Rows from block 2 of the decoder of a small image FSQ autoencoder, named by matrix and row number. Rows with one number belong to one channel. Each number is 500 + 25 x the weight over its row's rms, rounded and kept within 0 to 999. All counts start at 0. Numbers have three digits each.
After each channel's rows are labels from the 100 images, of 14976, where the channel reaches its highest value: "top examples" is what is common among them. Only what is clearly more common there than usual is listed. The data: photos with spoken descriptions (Open Images, Localized Narratives).
# convs0: first 3x3 conv (decoder.decb.0.0.convs.0.weight, 128x128x3x3, each kernel summed), inputs 0-127
# convs1: second 3x3 conv (decoder.decb.0.0.convs.1.weight, 128x128x3x3, transposed, each kernel summed), outputs 0-127

convs0.49:513503523469455556477526531514486505516517533485504573442498490514482499520496527492499519552495517504496532493485517520511523502514493521521517492507561533465553519480481455521506518476503464485520507491550524465473498508567484513506500517481520486483515530508526450517511488524525496547515508481502498485497505520492512448515478485542547522523525506491498520502484486557511479508506
convs1.49:530481522567495486519477489482547534489550497490512455515501508504486505503519532502500520520529495522489492531495477517471514509537489507464523505507472495497478519527505454459560497489508526474489502510487494518536533495471507511515489515516526473508446483508550528480503492519523522501501517525465454552471435508464507514529548525505511477501454473497476524501516515494456469478465
top examples: text has "trees"; text has "sky"

convs0.70:503432511507497535466472495516541484501518531554436475513502503530434479494490509470501492544519520478477497556508512501511459474539491513487504496495504539470534477455488495464500513498491531490486521477481482520521503515498553511508502477484512491460453526508509485475487472496499540520484542519501517461514496501488488518523476487468516540487478531500496535496541504529532463533488
convs1.70:479502436514479463467501528459512521473475464444562513560493499505509494534510460478505520490484515501484545458499502450504504480479465519526509500481532507472500494492532506509498486495483546496495479494462505468489514486477464490467455474498536498508507517492458513511515486495489469510493458513522494528499511517486573516509493522529495529486544477509530496442492489504509507473531
top examples: text has "plants"

convs0.82:500511554505535492569496504499533526494492503519528485497518460483513485513540494511517496509508467477451535466467471496504507509555469513500472466484534477479482493514485496497510491488508529525519545583532506510523531481452507517511525495490515493444456558510463478499532541531484490502515556492479505531512486492486498487528501495508514490534509526535488501503514510490469509478519
convs1.82:479494509484481471491495493514467524499502539501485515470464531476516473508477493516460462463506496533480509475490459504475490475484538514488511508508503504528506484526473473478513472503478483489482492418470455500443459527520457545497484521479486505456556477464501479496503493521514511501458499542548477465490512511481501488518511481488484455491503497475541496469445482529483497529468
top examples: text has "sky"

convs0.34:509492491494468489487542515508502528522520544569509503485481578500488504486484490488495488512528491494483555499492515503475498505510515509502479511518510467517489480522484479561522521495504477504540549490484472518488478508501458481541477500493486509480522420468494521517450523524554461497507497504476463520484500489457469502518520527518518504528477490453475506542495530507535536513505
convs1.34:446517540495520510475509516495482508501503538501450455533542485487471509484527480513521538514491498528448476513517507532479459534507491490507519476486501496482447522498521511470483457496499501484521532515508528468494547507493517490470525479470500549506514517560526513455527514452439525488499472555528515469485538497485469499484469491498463516506516482510517509534498493498521520491475
top examples: text has "grass"

convs0.80:504431513553498556520517482492494478493535520514489527508505522513548468499524511501496487523527500564496471512516460506503506513533500503551470502504499487464522487464522485508485547490509542533499484501451557506511525510483530451472493526479480499485499511458508473507516473489487519503507488533491532478498471471469470488507568496528502477508470492523533510497522507528536510539502
convs1.80:459559467475534520475501495502502548518507510455510488501463496489499515478509461504529464523475484499501469483487496537474509516502458453463506545479482507540513505547474504487506512532494462509497491502522517511521495517521492519504520479540524473501486536501521487523489542493519456511475474462546491492478498488538514487567457470498506493442468505482469494495482481458458514513492
top examples: text has "sky"; text has "grass"

convs0.53:481484448508477470487504463550513486514519506515480506519499474453522497480478487498465531511460501540504520523502483554505519482486543506524492488502472513485520518513521522534500525485511454499483491513500507519452539518540472452461475465483526526480500520493547493552533551497471478492476506499511459534518508537522497493490454512457525497532516490458491517500478475510551522491504
convs1.53:553558491475498489553524479496511505510494512476507475482512532486470496520482523487518523516480466505525501525494442475507497479489521482495513468548509497454543512491487506565535465502538504534527501505499513497546473519491505451513540525505542547478483532510481513492500476509520497496508492463479473551491499491473526480499507516511574475504490493470457512480529523504503532502517
top examples: text has "grass"; text has "plants"

convs0.126:496518535470486476479469479493458516496479519500501490494470525495497513513484528562499479480537484509472523505555501457499491469457546494516498487451494481490475561498490508504560490500499516546496526470527477498508534495474482442516482504495480516452487473444467548506490507446515472507522472485543492506545478499499497495456490511508451494473481490497508482504489483473516501505498
convs1.126:495489486555528510525527524470490554516473474486493467493532459493481500486509516490538495480452485528509501481501487534490527478562505450481476517469446464494503482520522495503475441458532483492511483506483531483519531457468523511514495465515513484515508491529550501495501500511516504518498520536492517553507455484502535481497502509493507540515524498532519440484477501483486504449507
top examples: text has "sky"

convs0.99:479465447477519514482527485512501516490521525517515538469527548472498545484487451534484482520469503487496549518466523500505517493495511520509513491528496477461533514508502505475497473486510505516526560478507531495465531455482483478513508502511521516465496494494541551536484502486510469508556460482504519528476525505522461526522454525476522528512497497479488488482461535511528558474500
convs1.99:570503509521487501475492562502485529466504490497487493487523474518480497527518477496485496531524479530516416499510462512520516468505484480473489500498474488455442485540455491523503508507484454524507496536461520514495514497504512480501524509496488480485508482535494498522486514524513532478478498509457504537506487481452480500442534503527449498547523496465491487514516480499542532513468
top examples: text has "grass"; text has "plants"; text has "ground"

convs0.75:487475433514510516542535516456513528485526538491472532467536533503518483525509493515467466494512512527491505501449480482555496480491538491491495500478491485482578461486500513516521525530507498513494493545479492508484519523485491498520516446482473520516523482477464481506508512398502476533469470477499512522484473482498469496492509502492544521493503474500522510505498502512500513513531
convs1.75:527502525486508492465485477464490460545530496544543508549482517475524512462488528467473514531486497517468517487560491558510511539513534515488526524482482480517497459482466493536488489424515507503533503501472515527498522506507526472457475503505512496485495493487517528500522486485547495478475510494508483505529483493478496464523524488533441506536510524531500478540516469530512524520511
top examples: text has "water"

convs0.11:525538530534486514535507485498504468515489494486494490495493451539481510509534530542494508506505525492427534497500529478512476492489538508520502507506523528478439468521491475547517499443525488532478522495513554515511477525514528507543510502475526502472573500499472536510485493499536493485506527463532526516522476526532536500518540513516499510496529515526549512484529529491499494514498
convs1.11:504457470454507468516513504534486531469498514512498531520480515518490531515509469520494477468485489487461525528484507545474477501512499520477524511538534486524534481481463505519502505539463538486498554509509489480480495505486506513462500511563510494560478483533503487485504506521478483489533489521528521467502455520490541541510488519479510452507510504468532525503480486434520485449464
top examples: text has "sky"