Rows from block 9 of the encoder of a small image FSQ autoencoder, named by matrix and row number. Rows with one number belong to one neuron. Each number is 128 + 24 x the weight over its row's rms, rounded and kept within 0 to 255. All counts start at 0. Numbers have three digits each.
After each neuron's rows are labels from the 100 images, of 14976, where the neuron reaches its highest value: "place" is the part of the image that holds the peak; "colour at peak" is the nearest of a few named colours to the mean colour under the peak. Only what is clearly more common there than usual is listed. The data: photos with spoken descriptions (Open Images, Localized Narratives).
# fc1: MLP up (encoder.blocks.9.mlp.fc1.weight, 2304x384), inputs 128-191
# fc2: MLP down (encoder.blocks.9.mlp.fc2.weight, 384x2304, transposed), outputs 128-191

fc1.8:099215151176157136153150151124099123103142121100094122098114121101162132137135122138131076113099099145143090130155119124142139153153133151154146130097117124152132120140152094107143158112133128
fc2.8:139093127115114124096141134143138123141104137167159143101126133141135126123131122112153130132137167124126153132123157134102149118110191139109121129151134113087150150134110155131136114147136129
place: bottom centre
colour at peak: black

fc1.676:079166126163171127132126148117159109098154118127108126091142133135145140102107089091133092103100128123131109118138137139144135111154121152166116076120111145143102129095114151164122145150122113
fc2.676:134093140112127136113160118116088117118121111148133141124114104111123124148124133111133123141149148146128113134123127091131171117136155159121153175094141112134089137158162099118101136098148141
place: bottom left
colour at peak: pink

fc1.238:141151105135152113134145164159139111199139104147126125137137135139150113142078139141141198124114092154107116129133102103132122125133092125145111119140169106129117121157108061137159107165110123
fc2.238:114118106130139137115114112118117141041126136112128125131135107121165135127167140098086088151120140132130143140114134167093094130122124122098106129125129130121143132101142112117107135123118139
place: bottom left
colour at peak: brown

fc1.272:149117077138146138115121111166157114105122166171172083173151154136139142153176098099098122135107124148111087071107143090131079080136160119137105132129146135125155144140159137132087141091113157
fc2.272:096111116135150144147119175098119118112138111141124185099083129134157108138124128117152114141161139135157143130147151132144165110164153167115132121109159133107146171088126192118139123108123096
place: bottom centre
colour at peak: grey

fc1.469:108142102128120080131127137134130110096122095112119111144118110107180144156107109145125133125107157116103128096172136101120128109146121126165126148113136110145113138120110143144119163109130128
fc2.469:127137134123151128110106163149135128149120103151126126119084137151126125129135119116151137119144125134151128135122154147110156130139120158107120130123160113153127168194110142151116109159142129
place: bottom right
colour at peak: pink

fc1.707:110148114133142110162100143111102120123116117118136115135064097132146115112162066133139121093120114122158081081116142116121064156115122137106116109097113126150125135126100146107124146097097152
fc2.707:126109095108161146124103153139141113152121097177127160106125165134162138146133135123131111116153147176109158119142164144112156107138179160097130127101139117117125161152106155137133114143130117
place: middle right
colour at peak: grey

fc1.376:132182124118098116171135169137128135149121142116178092088114185138144112084119100132125162155167114135133122131119126106115118113118131129147116096130135105147137117157140134182107143126110096
fc2.376:133097053146128112106113119091117119089143123129107135167117087128136124142140126156131114120108152142093122138138108175158136117132152136127136126114168098110135160101082113106150115108121104
place: bottom left
colour at peak: brown

fc1.177:130158139153154139170180138120087110103111133101162127133114140101148147158085069151162123107124116114128148147117109146114120123053164164137105154139122108133103138155147152117130105113121124
fc2.177:150107131132131130094095156156141111121123107174119143103112125139122130128133147122136109135151154159123154105145143126109156120173146130106148111138146105116138170156077142150126119161139119
place: top left
colour at peak: brown

fc1.67:084113093108105101171108125133130127184178170075103148087126104144148128133140075158089124132150129133124108132159143115039098081123173145162083120105117136142132137126175113127126131138093092
fc2.67:147129096148159146119084150152136116080105099169132132133128151141163133111101179121151118111145151125126167121128134131158162102133131091108163121125148102131151137161092167139117120138133116
place: centre
colour at peak: grey

fc1.162:146096145106140143131150093164121150094127150141142113136109123125109113137170092112097101144133097111101157120110139089113098115177141134140118118202123125155149113127154166112109125115120128
fc2.162:132111103136128122112133176134140108142118100160118150117091145137152130137141137116141114126155168144137148133144143144136172102110180154098126124106154107123132158121096140131140149123131111
place: bottom left
colour at peak: grey

fc1.420:106127107063125124123130090097137117146129113147120116158156116104131125115096134136092164110112119150138086124111159164187120136126140104137121145107130103132153148117158115150145151088121113
fc2.420:144142120148155137108057136153142131143132133133140115107110119095134122115126118115156111126145130110103155123130144152080140124139143119113094135147157128136147124177134121134121087142124137
place: bottom left
colour at peak: black

fc1.398:116157163108130105091114166057140130115147155143129143119159143154177120152123095139136133105126107151124123172122173160179122101113135126124120152085124105162123110163112131177133149123101119
fc2.398:141093116102143143123147117185127120171130103126120129136107143131116143127127149137139145128126138144128133105150130127147144127154125170092144092151168137119101146132101176150112096141143152
place: top centre
colour at peak: grey

fc1.478:082168128119136107159102141137136111115182145125105088091126127145114128136111104120128143092092098116112098123139145106116086069113137143148172080137143124126111106095114161116146115127091130
fc2.478:121126055125122124113088145121105126093124114120146124157107119132140145163122138104130107172162158134164149142105126153125182138161144100145136125079105120131132135162106115162132115080130128
place: bottom left
colour at peak: grey

fc1.473:065160131145112103145092159132135131121122104110166129109136105090137116110087128114110144136132117144082103096123124143070131114068142157156117101153131090166103124107093150147160104116127150
fc2.473:134152094154139133137158122110124134081138156096115099135128131172131114139141135158131128118101107109139133161127133135103118127169080077138131126119126149089105140125165093099138141119116136
place: centre
colour at peak: pink

fc1.231:074132160140176107180076114122142147150146136109155143163146153145134117136110090079151081113139149086103113100115101118150108087117143144125132086147147109117126147166137187110141097106130133
fc2.231:143126126137142138109215150154105098157132093165120127097105115112162114124158135150124131142131136156126147133125153109115184119154184152117135145114141130119147146133105110167110146177119108
place: middle right
colour at peak: black

fc1.29:131169143133143130136160117131098086152139123134104111144130081162141115150075161165122118133166110159114122159123134113107143134134203128177105082138150141114121123150148074117117131110126128
fc2.29:134148118138114106134123131115102127078152148098180129119138119111134126107119106126119118120111131081131136138138116108174094134111105103136130167130090123148132111100156146127154133090109123
place: centre
colour at peak: brown

fc1.261:104179123154118107190148119122119114113180183092129126181125143133145140137118139140083134129117127117130086136100140118122119071114160107180117102138117127144141127144118149146155154102138122
fc2.261:130100111145135156145079149151149129142100119179163135094107137141137113145124138147136124096168142139113164099168128134187116112181118166146139135114100121092157117142155124090126113148130124
place: bottom centre
colour at peak: brown

fc1.393:106162155178149131165142132122145131119155127133125129095080135166154105146132134163129108119132150135149126164141120087096126130101100131129110093157105096143128162127137133136109136150155131
fc2.393:137118073145103111106124137107145116117133152109111131167136102094105127129127094119133104130118094157116114102136159170113108115118152126147152130135158135108124112147107143131132118118111118
place: top right
colour at peak: grey

fc1.404:074150162093130134164153193117128142132167113165111154119149098072129135122128128139130112115136146145128112128099145114142104134129167129166158121065153103138108163100156145144130111132123144
fc2.404:157126094127128120109125112139124120138145152095149130157141133145131116119122129120139121142115133118109119139125126140123119124098136139120095119171118156112147118127135150121120125133160117
place: bottom left
colour at peak: black

fc1.556:103141170110115103120151123079132150115181146127112130106117130116128130138082094143151103112142108126161104164123106149107138113129126147121155098111128099139141146137145155165130102124109133
fc2.556:155131076116142128139124159107111130145095122134119135151154107151130109148164134108125121128124124151120134104148153109117103116079134165137121117111160125116129135132117105117141124097128110
place: top right
colour at peak: grey

fc1.711:101142144086092144153118166118129137152160090084102120102092129145109087144101141152120159149166115180095109154125130139099148140107133085153146119087119092167148091179152106148092143126137083
fc2.711:149148110145155117092159110166129115110091144155158141150135139116149161125143129128163136125123132127106134121143132139091115123100125141102118113144113146118146166096147157122149141134152135
place: top centre
colour at peak: grey

fc1.518:083128140118113132126112157147160151113134121133125140129101117090141112172120120137130094144077152174139091140123117097095084113103150129150127099102106088126151114144151131142099142136107172
fc2.518:136136148135150142109146118147128114120120122126156127110135129132136123116140148142164139103141137121108145122140143130150137131127116125122137126152097159116112125136107128155143107145133116
place: top left; top centre
colour at peak: white; black

fc1.695:118129137125122097167157142118133127133115147141118108136125123118132095129101119113129108148100137120126130096088096128155118087155177136162111135115102102137119100136141130158160115101139117
fc2.695:119132089122128127104040143125107102099137082152128175100108116129127150138133140147136133100152134140130154152164152145142160114086166156130116119127142127118139158139107156107137138128132127
place: bottom centre
colour at peak: grey

fc1.9:135126116091131153145165150147148141128123080123110117131128127132144149117076153131127143083119119147105103138146109116137137150105116133169144117115121147121131145121134085170158072137138113
fc2.9:122141082145124119110111143139123125118175140140116145128115123115148096123150141114128134154139138134105152123112128166110140112132124117101098133152129125158136122117111143111088152154108129
place: bottom left
colour at peak: black

fc1.333:058162158109097124125156195111133120123128097090122158101130104091165125132106144149145102111094106165132122165125121116109171097116171151131117133113113125144151157104133102172103144136091107
fc2.333:124147154100126101107137111155118121121141156139124061121131139143105123134118126148119116121129126109123113123128127162104092120092093092145119133141088123136123123144142093117124127153162156
place: middle right
colour at peak: brown

fc1.220:136114156119124123145123138117145137110153101139108120166080128149143114100109107113124120109123072108138098102127123111137161089122156086118168107110139137085147139123148135125161104116118156
fc2.220:107106117150122133120106165138120105149123116152135151110109129140152127142144135137129101104139168170143163116141158143118143113100143172128107112124174116125139155131106130128119147137122094
place: top right
colour at peak: brown

fc1.317:086143113121104112135067134145174131112159110139127151089117094147140124105143182151108134116130116107137135105161154093161140126164109135158083104137086114161134137186113118158099147113138123
fc2.317:139163113101149131132170121117093124124100138108122118124144139142120129122097101125131146156107106103135083158122084117101130139135152138130144140118120142109123134071142121128149109126132159
place: bottom centre
colour at peak: grey

fc1.335:117189133095161122203167157130118092066197178086129099172089147087095114115116114137144115134094138126124094078147131149132147100109128102130148132091123103130125131112086152173132136103130176
fc2.335:110107101135127114101100152140130149200099083151123121091118128169145154170119134134121120134156108192122145121125151147150134146159144166142134097144156128115130153187123124119103124137118108
place: bottom centre
colour at peak: black

fc1.739:117182138121133134184130163118162141121166121106127147110120090142131119128162121094112115096130154136146098108145158106139103099105134154189102103116089099143128103138133105171116132154164127
fc2.739:125123123122163139123101140132099133099117131156146131098133133137142154141111110142125138153125139103130134133130120128154118107142126116118169146122118119104145140107126112128153128139107104
place: bottom right
colour at peak: pink

fc1.611:067159115179142107141121128139124130056163158106110102127073102115127132145119095150137133077085143125155105145144161130149144131121143170160096116126150133161144147188131111166109143108166123
fc2.611:133120148086142125146139163153121116178080138161140138108121146108148131164136152129113138163157137169124141128118156099131133092151118160123146119111129143112121143116147146148127117168110123
place: top left
colour at peak: brown

fc1.215:126108118138105127156165090112144167125150101138110113150083183178130136135151124130142101137131103134085100115142120094133117102107177124097189131107131142063115151111142177106179150112123091
fc2.215:105144147141139135162096188113166116160151104173104164118106134107157102138139124146134121126154139161139134122140121118129161104148168183121122140124154123118141170119080125134134141154135097
place: top centre
colour at peak: brown

fc1.256:128145162106141169155113157146105136130165133097113106098108091087129109151116107087150067133112144108138095149126155116115130105142088135135107123107104139107154157110186129135131150182112165
fc2.256:121117120121153120111152163140129099144110116168143175118113149145148113134147138142128125115145162167140153123140157137140141105125175150106141125096158107118133160152092140147121126150115105
place: centre
colour at peak: black

fc1.660:067192135124147149129145144149119087127159164131100124159132109113152146116132092143174123123076138147096105116166127139093145148126161115178084106111085130096123109121137128109105115132150137
fc2.660:118123120121158124144114156124140133178111101166137139092115157131132108152161136119141113142148147160127130115130138125122142097137142190118120126123157107141128162181119184126127121130133125
place: top right
colour at peak: pink; white

fc1.537:127115153173107097149160123175113106089166133113127153097080094150094132146081116158129143085107144137165111154130125135149153098111147122122112116140095139143113153137103152090144163121132130
fc2.537:138117104110164132100101168131163125137119097153145137118129153123146132146133138109171126145118135147096138125124171142112152112141139108105114128107145104124132160161102144146110121177146149
place: top left
colour at peak: grey; pink

fc1.157:109183139140096087142125133132091122118159091124116133145108090141137127139107175102140091150099098130116096113145164139098176120066140134121136081121127145129139131146150126158145137130140104
fc2.157:122123118132131125118132122095135129108146157108130136132140114136113112137157112128094104085115078117134105129127117102138111119168111121157140135139143114102107140146147076118122135081099152
place: top right
colour at peak: grey

fc1.716:091140131130134132150157148154141116162147131163129128131131115117131123158122096104138126105116100141155111136132121111103127117121153138152128130118145139121143134135132151135167137099099118
fc2.716:141147101106116107107105166149142142106127139125101139117133134158117134114142112133129099131132138181105132152138165163145109109100169144115143130099132126133141110127108116109131102147151124
place: top right
colour at peak: grey

fc1.682:152099118173124134141123140121124098110111149153113128079142135087133155126093139153147101132140125127090120116158118100182182144120109136127176119102122089132157159154124178167135151154112121
fc2.682:115099094131136140106126157144132100152118109181140148132116122160152137129138119127141117136144168170143162122141152161093138102130177151099110119127150121123124158110104152136134137134142105
place: bottom right
colour at peak: brown

fc1.94:104162099104098094169083143145124143123152138128156130167121136154121156112155124086157115190117133172119111117090101085138133136188148088108115098122102157082111137120130154112087087104111138
fc2.94:102117066152138137153030117148124129136139117113079156143138140117099116146113119151106134108148076146105132079130103115149105118135149161157142106106167091138131154128149165109136114114113084
place: top left
colour at peak: pink

fc1.579:110125145112114123139110160136123154135113079133134124107102088123130125144164128155095120105134060124099122135146153137106117132121125093184111070166119077121122160107113134117118140101098097
fc2.579:123156088117124119136150122121135119077138156107089151157132141122150121102105123113115116135113145148129146114116156125111106125113126154119143144088124156120118129092149125135144113132113140
place: top right
colour at peak: pink

fc1.108:137159143144124121120178148160117134102108167122136123086130132152141118126124121117127124124091146127148134124108126123147130167160143127116072131130100105156123148125116112131127161108153150
fc2.108:121096092134152122116144170130133108155113119169115176126109134152146147121116147121137124139168144171115143123153149137111146123145150153090146118123168111114139160140107179127134107150120088
place: top left
colour at peak: pink

fc1.200:098168160123110139144143142105097134089129128144106123136120172090154123150096101169112134170186084156106072160117143120166120133107089161171101168094147117141119132154112161163139145153152135
fc2.200:126112092127135110107125145162141145147095144133123113102120119139127140126122134118159117110118162149121152100170147142116126123139156125084169105130129120112142148093089103146130117099124115
place: top centre
colour at peak: black

fc1.742:104139125097164150118107121105116119125145156109117154147123135140137125113082140165127112137107144153168113172154113114081147107126148171144172116116144099146069149122131126156146093151091099
fc2.742:155126090131066132110113136085134155104134132096126103126136103133112120120109125103113105121102108154135114106100133142126127123068106116128123159112127135113134111138173128138112139120114133
place: top right
colour at peak: grey

fc1.56:104164125127122132184123182152101093122139127089155110101097092106163112106182111095138117101149148144127117119115148141111071093134126161167092080114101152107139090124116136156112128127144152
fc2.56:130121132122162123119149134141165130177132108176114145098122154141123140123108135151146129149116160164115133099137138119108167131142145148094136135108157096167126155159121134153130114154114109
place: bottom right
colour at peak: pink; white

fc1.520:088129138124102104173126142107108132130167154144118076101132113153148117128101122117079140105125120136143126153125146118169165090157173139141131106083137118155125152110145137142113166126120139
fc2.520:123109122101134118129085137121130147081157118128156179128103128096131122148120156138166110142140154121114122094108128126115138136102128107126096140131118146090135106142112126098120098119117109
place: bottom left
colour at peak: brown

fc1.208:099143154090124079144132162116154102120120147145123091127123096112145123174097113152090126169152108164100133113142138152127123146100137136121121139114089087144120116161115181164118175152138102
fc2.208:150110138124159144117118125152113150141135098138099136136145154138131156116113127115139144136115149137126125141113121123071149118150114118107149116137146133123152143090117147120132111166113148
place: top centre
colour at peak: grey

fc1.19:116172131179142131161095120097151141136106113105149112184134129122132133116138158094128096118128121124130095124104154095147168147115129092127143153151103106138121134146149119152094118170132172
fc2.19:122114131128171175105206136130133093175132127109107137106134135102132115109124140116132093145141108155116156094126111127142121124161149175108085091147149151144103154144114162157159142138122136
place: bottom right
colour at peak: brown

fc1.450:108130127117139124154133181149104140098150148104096103117102108107154097143093079109139096109126102156104126107133135122064128083136120130162157114122118114122115133123137122127125128173119116
fc2.450:117150115152140133116126118137141110150106135156152154115136176162130156133134162151128132117121158138145133145146151136104134139128133140106120159140151149142148144141109158145098152136124135
place: middle right
colour at peak: brown

fc1.663:108166109109119093145181148128121128132151131138143125105111095137101101160158103149091141082119138114128092132156135162108128121110162107161120094135104104146118092152103143166078142117125131
fc2.663:127115136114162140101026137156136132120158144148111108135117148114148126117099138104144114108159133159140148154116133108162125106083147182112148145114145123121131175133127148096140119123148122
place: top right
colour at peak: grey

fc1.385:117146131141101151164132128082127116073132100156125106111083133110156140134095153134119131112082117138112111134150124122134147120157101154133092127107144128106160139178124092139129154121171134
fc2.385:130119170124157115134131120167145156154123126104141132162133123113127129155112108130151124147108127114127101148120131155102099151100124141126154152148122127162131148141121149125139123158122152
place: middle right
colour at peak: grey

fc1.532:084124117134128106118107181133124149123152106156086086121113130101124106117104129088104104137131086166140104112158155112149141104101179111161152162120166097172107136139103117124115141146102128
fc2.532:133142110103116145123176099130120118129148149139162166142147110161153139143148115122138109134119148127130146134123123142108130121179133144124082099164142128108151143112099120132135126149157125
place: bottom left
colour at peak: black

fc1.574:078150135122182075146110100110119099094155147153112117104136090139157146139094144178118128112121126145106120154178104115096123090121122112099112106124148088136089120114143117120132139130130120
fc2.574:151135156125098164119181138128135151190099104116117120121145155106156128119137127112123118149129131098127135126118129139122124129166150138153128130114095151157109181126101098158136132203154137
place: bottom centre
colour at peak: pink

fc1.383:068167156133116112143088142163160126113154132091127077127088120111108114116133089061123114144146110167089072107114137131115118138113127130161129131123113134129114104122122129142160102140154108
fc2.383:143123121147144128138185131106104119114119107125123165111149154129160147157104151164146136139125145155124160148154153148143162094129156163140164115115145127143110142170143155143136134112087129
place: top right
colour at peak: pink

fc1.35:100184133150129143142134120136139136143146165144125124157091122093174148119132108147145161086089132096125073141111142139153138082146093145123103152121101090141147139153165130139067121168144153
fc2.35:108112101073145156167130150111126106145148092137136145098125145141134120122149136133127101145162122151122161090138135107146136137127192157102118125107152150099130139103117142152119133142136079
place: top centre
colour at peak: black

fc1.346:136130127128107146148137128166148108141128106102146142171122135127091129099117119115040086124136143087114103107144128120142139112153142168134110099116171119160152111121162106118132134079138096
fc2.346:123106111136157133113104174143138103125110118171127157102107139130152137131141140128156119133155166171136165134132151141125150112112172151107136125119149097122138165131095160144131132150124101
place: bottom left
colour at peak: brown

fc1.581:097124158108113108160137141128102138083128116147079106133136113125111116165100107145161151163100109103085121163072150169154132153094149132140120110117138098132128167182121147154101172116129140
fc2.581:146103134121157156108182147146175116136106130152139160111116139125153131136147123104122109113167171152157150092162151117109132101163142177121143151160137143165168119139114145148143119174121121
place: bottom right
colour at peak: brown

fc1.572:109162116130128117173120128085136121087163144146156121146109135084164120121082172115136133108139122103118152156112128164135152084104119146173089090124123130126126141181161117164173131108164106
fc2.572:139109166118137125133175119123104129147106119133119112094109108159122131153126080129126132137140147122137118103151115114129119130164099141139139161105112135127140145105117103128131110132108117
place: bottom centre
colour at peak: grey

fc1.153:097135144145127158122085125125144160164105133117122159079146152122136066120113064099127096098096169115143106124084116152136123113119142170122116108090128104118134132128176162122146153163114115
fc2.153:130137106138139110123149143134095089128133109173127115144120104141139152137127178139148128145187125141121142120126157113111189114144142118135121121140119130102131142119097128146122123131121123
place: centre
colour at peak: grey

fc1.334:099153146127151169121116108132098100117110155119145133166122139087145076136087098122126130126142133110150112168128165101123115118100140175172107118157083114154139131154130121149151110136136125
fc2.334:116098120152126130133059148119145097098121133176145128106145146162129138123142127139137099122149135168127167108112139109139135114158148089114132135100170109109119170138112129120135088115135126
place: top right
colour at peak: pink

fc1.351:108201122100125135142132138134129113119162175110113120151124110074159120120123118115143159121124151134104099132109136101138117110125105171137112083087149100130128138159117154166132105101140123
fc2.351:126098148123141169136113124142133125173115092177119126090149148147144123114129127146151107127144124131149138089121123136125147155157167127136159175156104141152141146161134099161118120151142116
place: bottom right
colour at peak: white; pink

fc1.123:097142143084072104136141188120097082139128119139120151144131097095145118144097143143115084121142135111123087160116137107131144131092159112158082133095116110144125152098150126120135107106116160
fc2.123:135144126144117113115131110126104150093131139087142106137137124123131145117124117131131153132108131092128113150130125124125099141134111107118109112145103129110139104104147112110126124105134138
place: bottom left
colour at peak: black

fc1.499:115173120161143096133126165100142105166139134170110089106090113092130088160125098135101113117122119145116075158113123148171145133177168092155110116093125135191085120089122174154080113121103116
fc2.499:123105103108132146129096124132115131121137123106123143126160126138134147122111135130146127124096139128114124123128106139127124123086117137101122131140148119112153132138132152146138136096118128
place: bottom left
colour at peak: black

fc1.378:094149151152141143148110131157122129120173145123152129143093087099137120153112102123140102060126118133092095096148142104106096096140133143171130120089135116146132103125093127197107114066115130
fc2.378:122151156102142109150179121123101117126086117135107119117130144128152118132148168135106118165113125128127113164104114129101147133138105148127118098141107150118145129149128119132108144151131125
place: bottom right
colour at peak: pink

fc1.230:153166118114115103146071157162080177109109124093124087156138099157115163100117096113140120091133068130143127138107162123126140133140097123138104078133157081114111126147127098155121103079101088
fc2.230:131100114133126130121102158099139113144145134174114148117103127127154121128134124118130110122121161149125139114157135130126127129096182181098133138129155128145128170156111177130142121157132117
place: bottom right
colour at peak: brown

fc1.749:106157149150128122139169130123075161110152139125109101172123135164099131111138134132113145127145147138158121115127145142097143069144152149131100130154114098214120117169088115138119143123157106
fc2.749:128104093128136090138051101106142134098126144150154104117117123112119121115128118137138108127095129131140144154113135124176135130070122122116155122120103113100138140108149164107124117123120134
place: top right
colour at peak: grey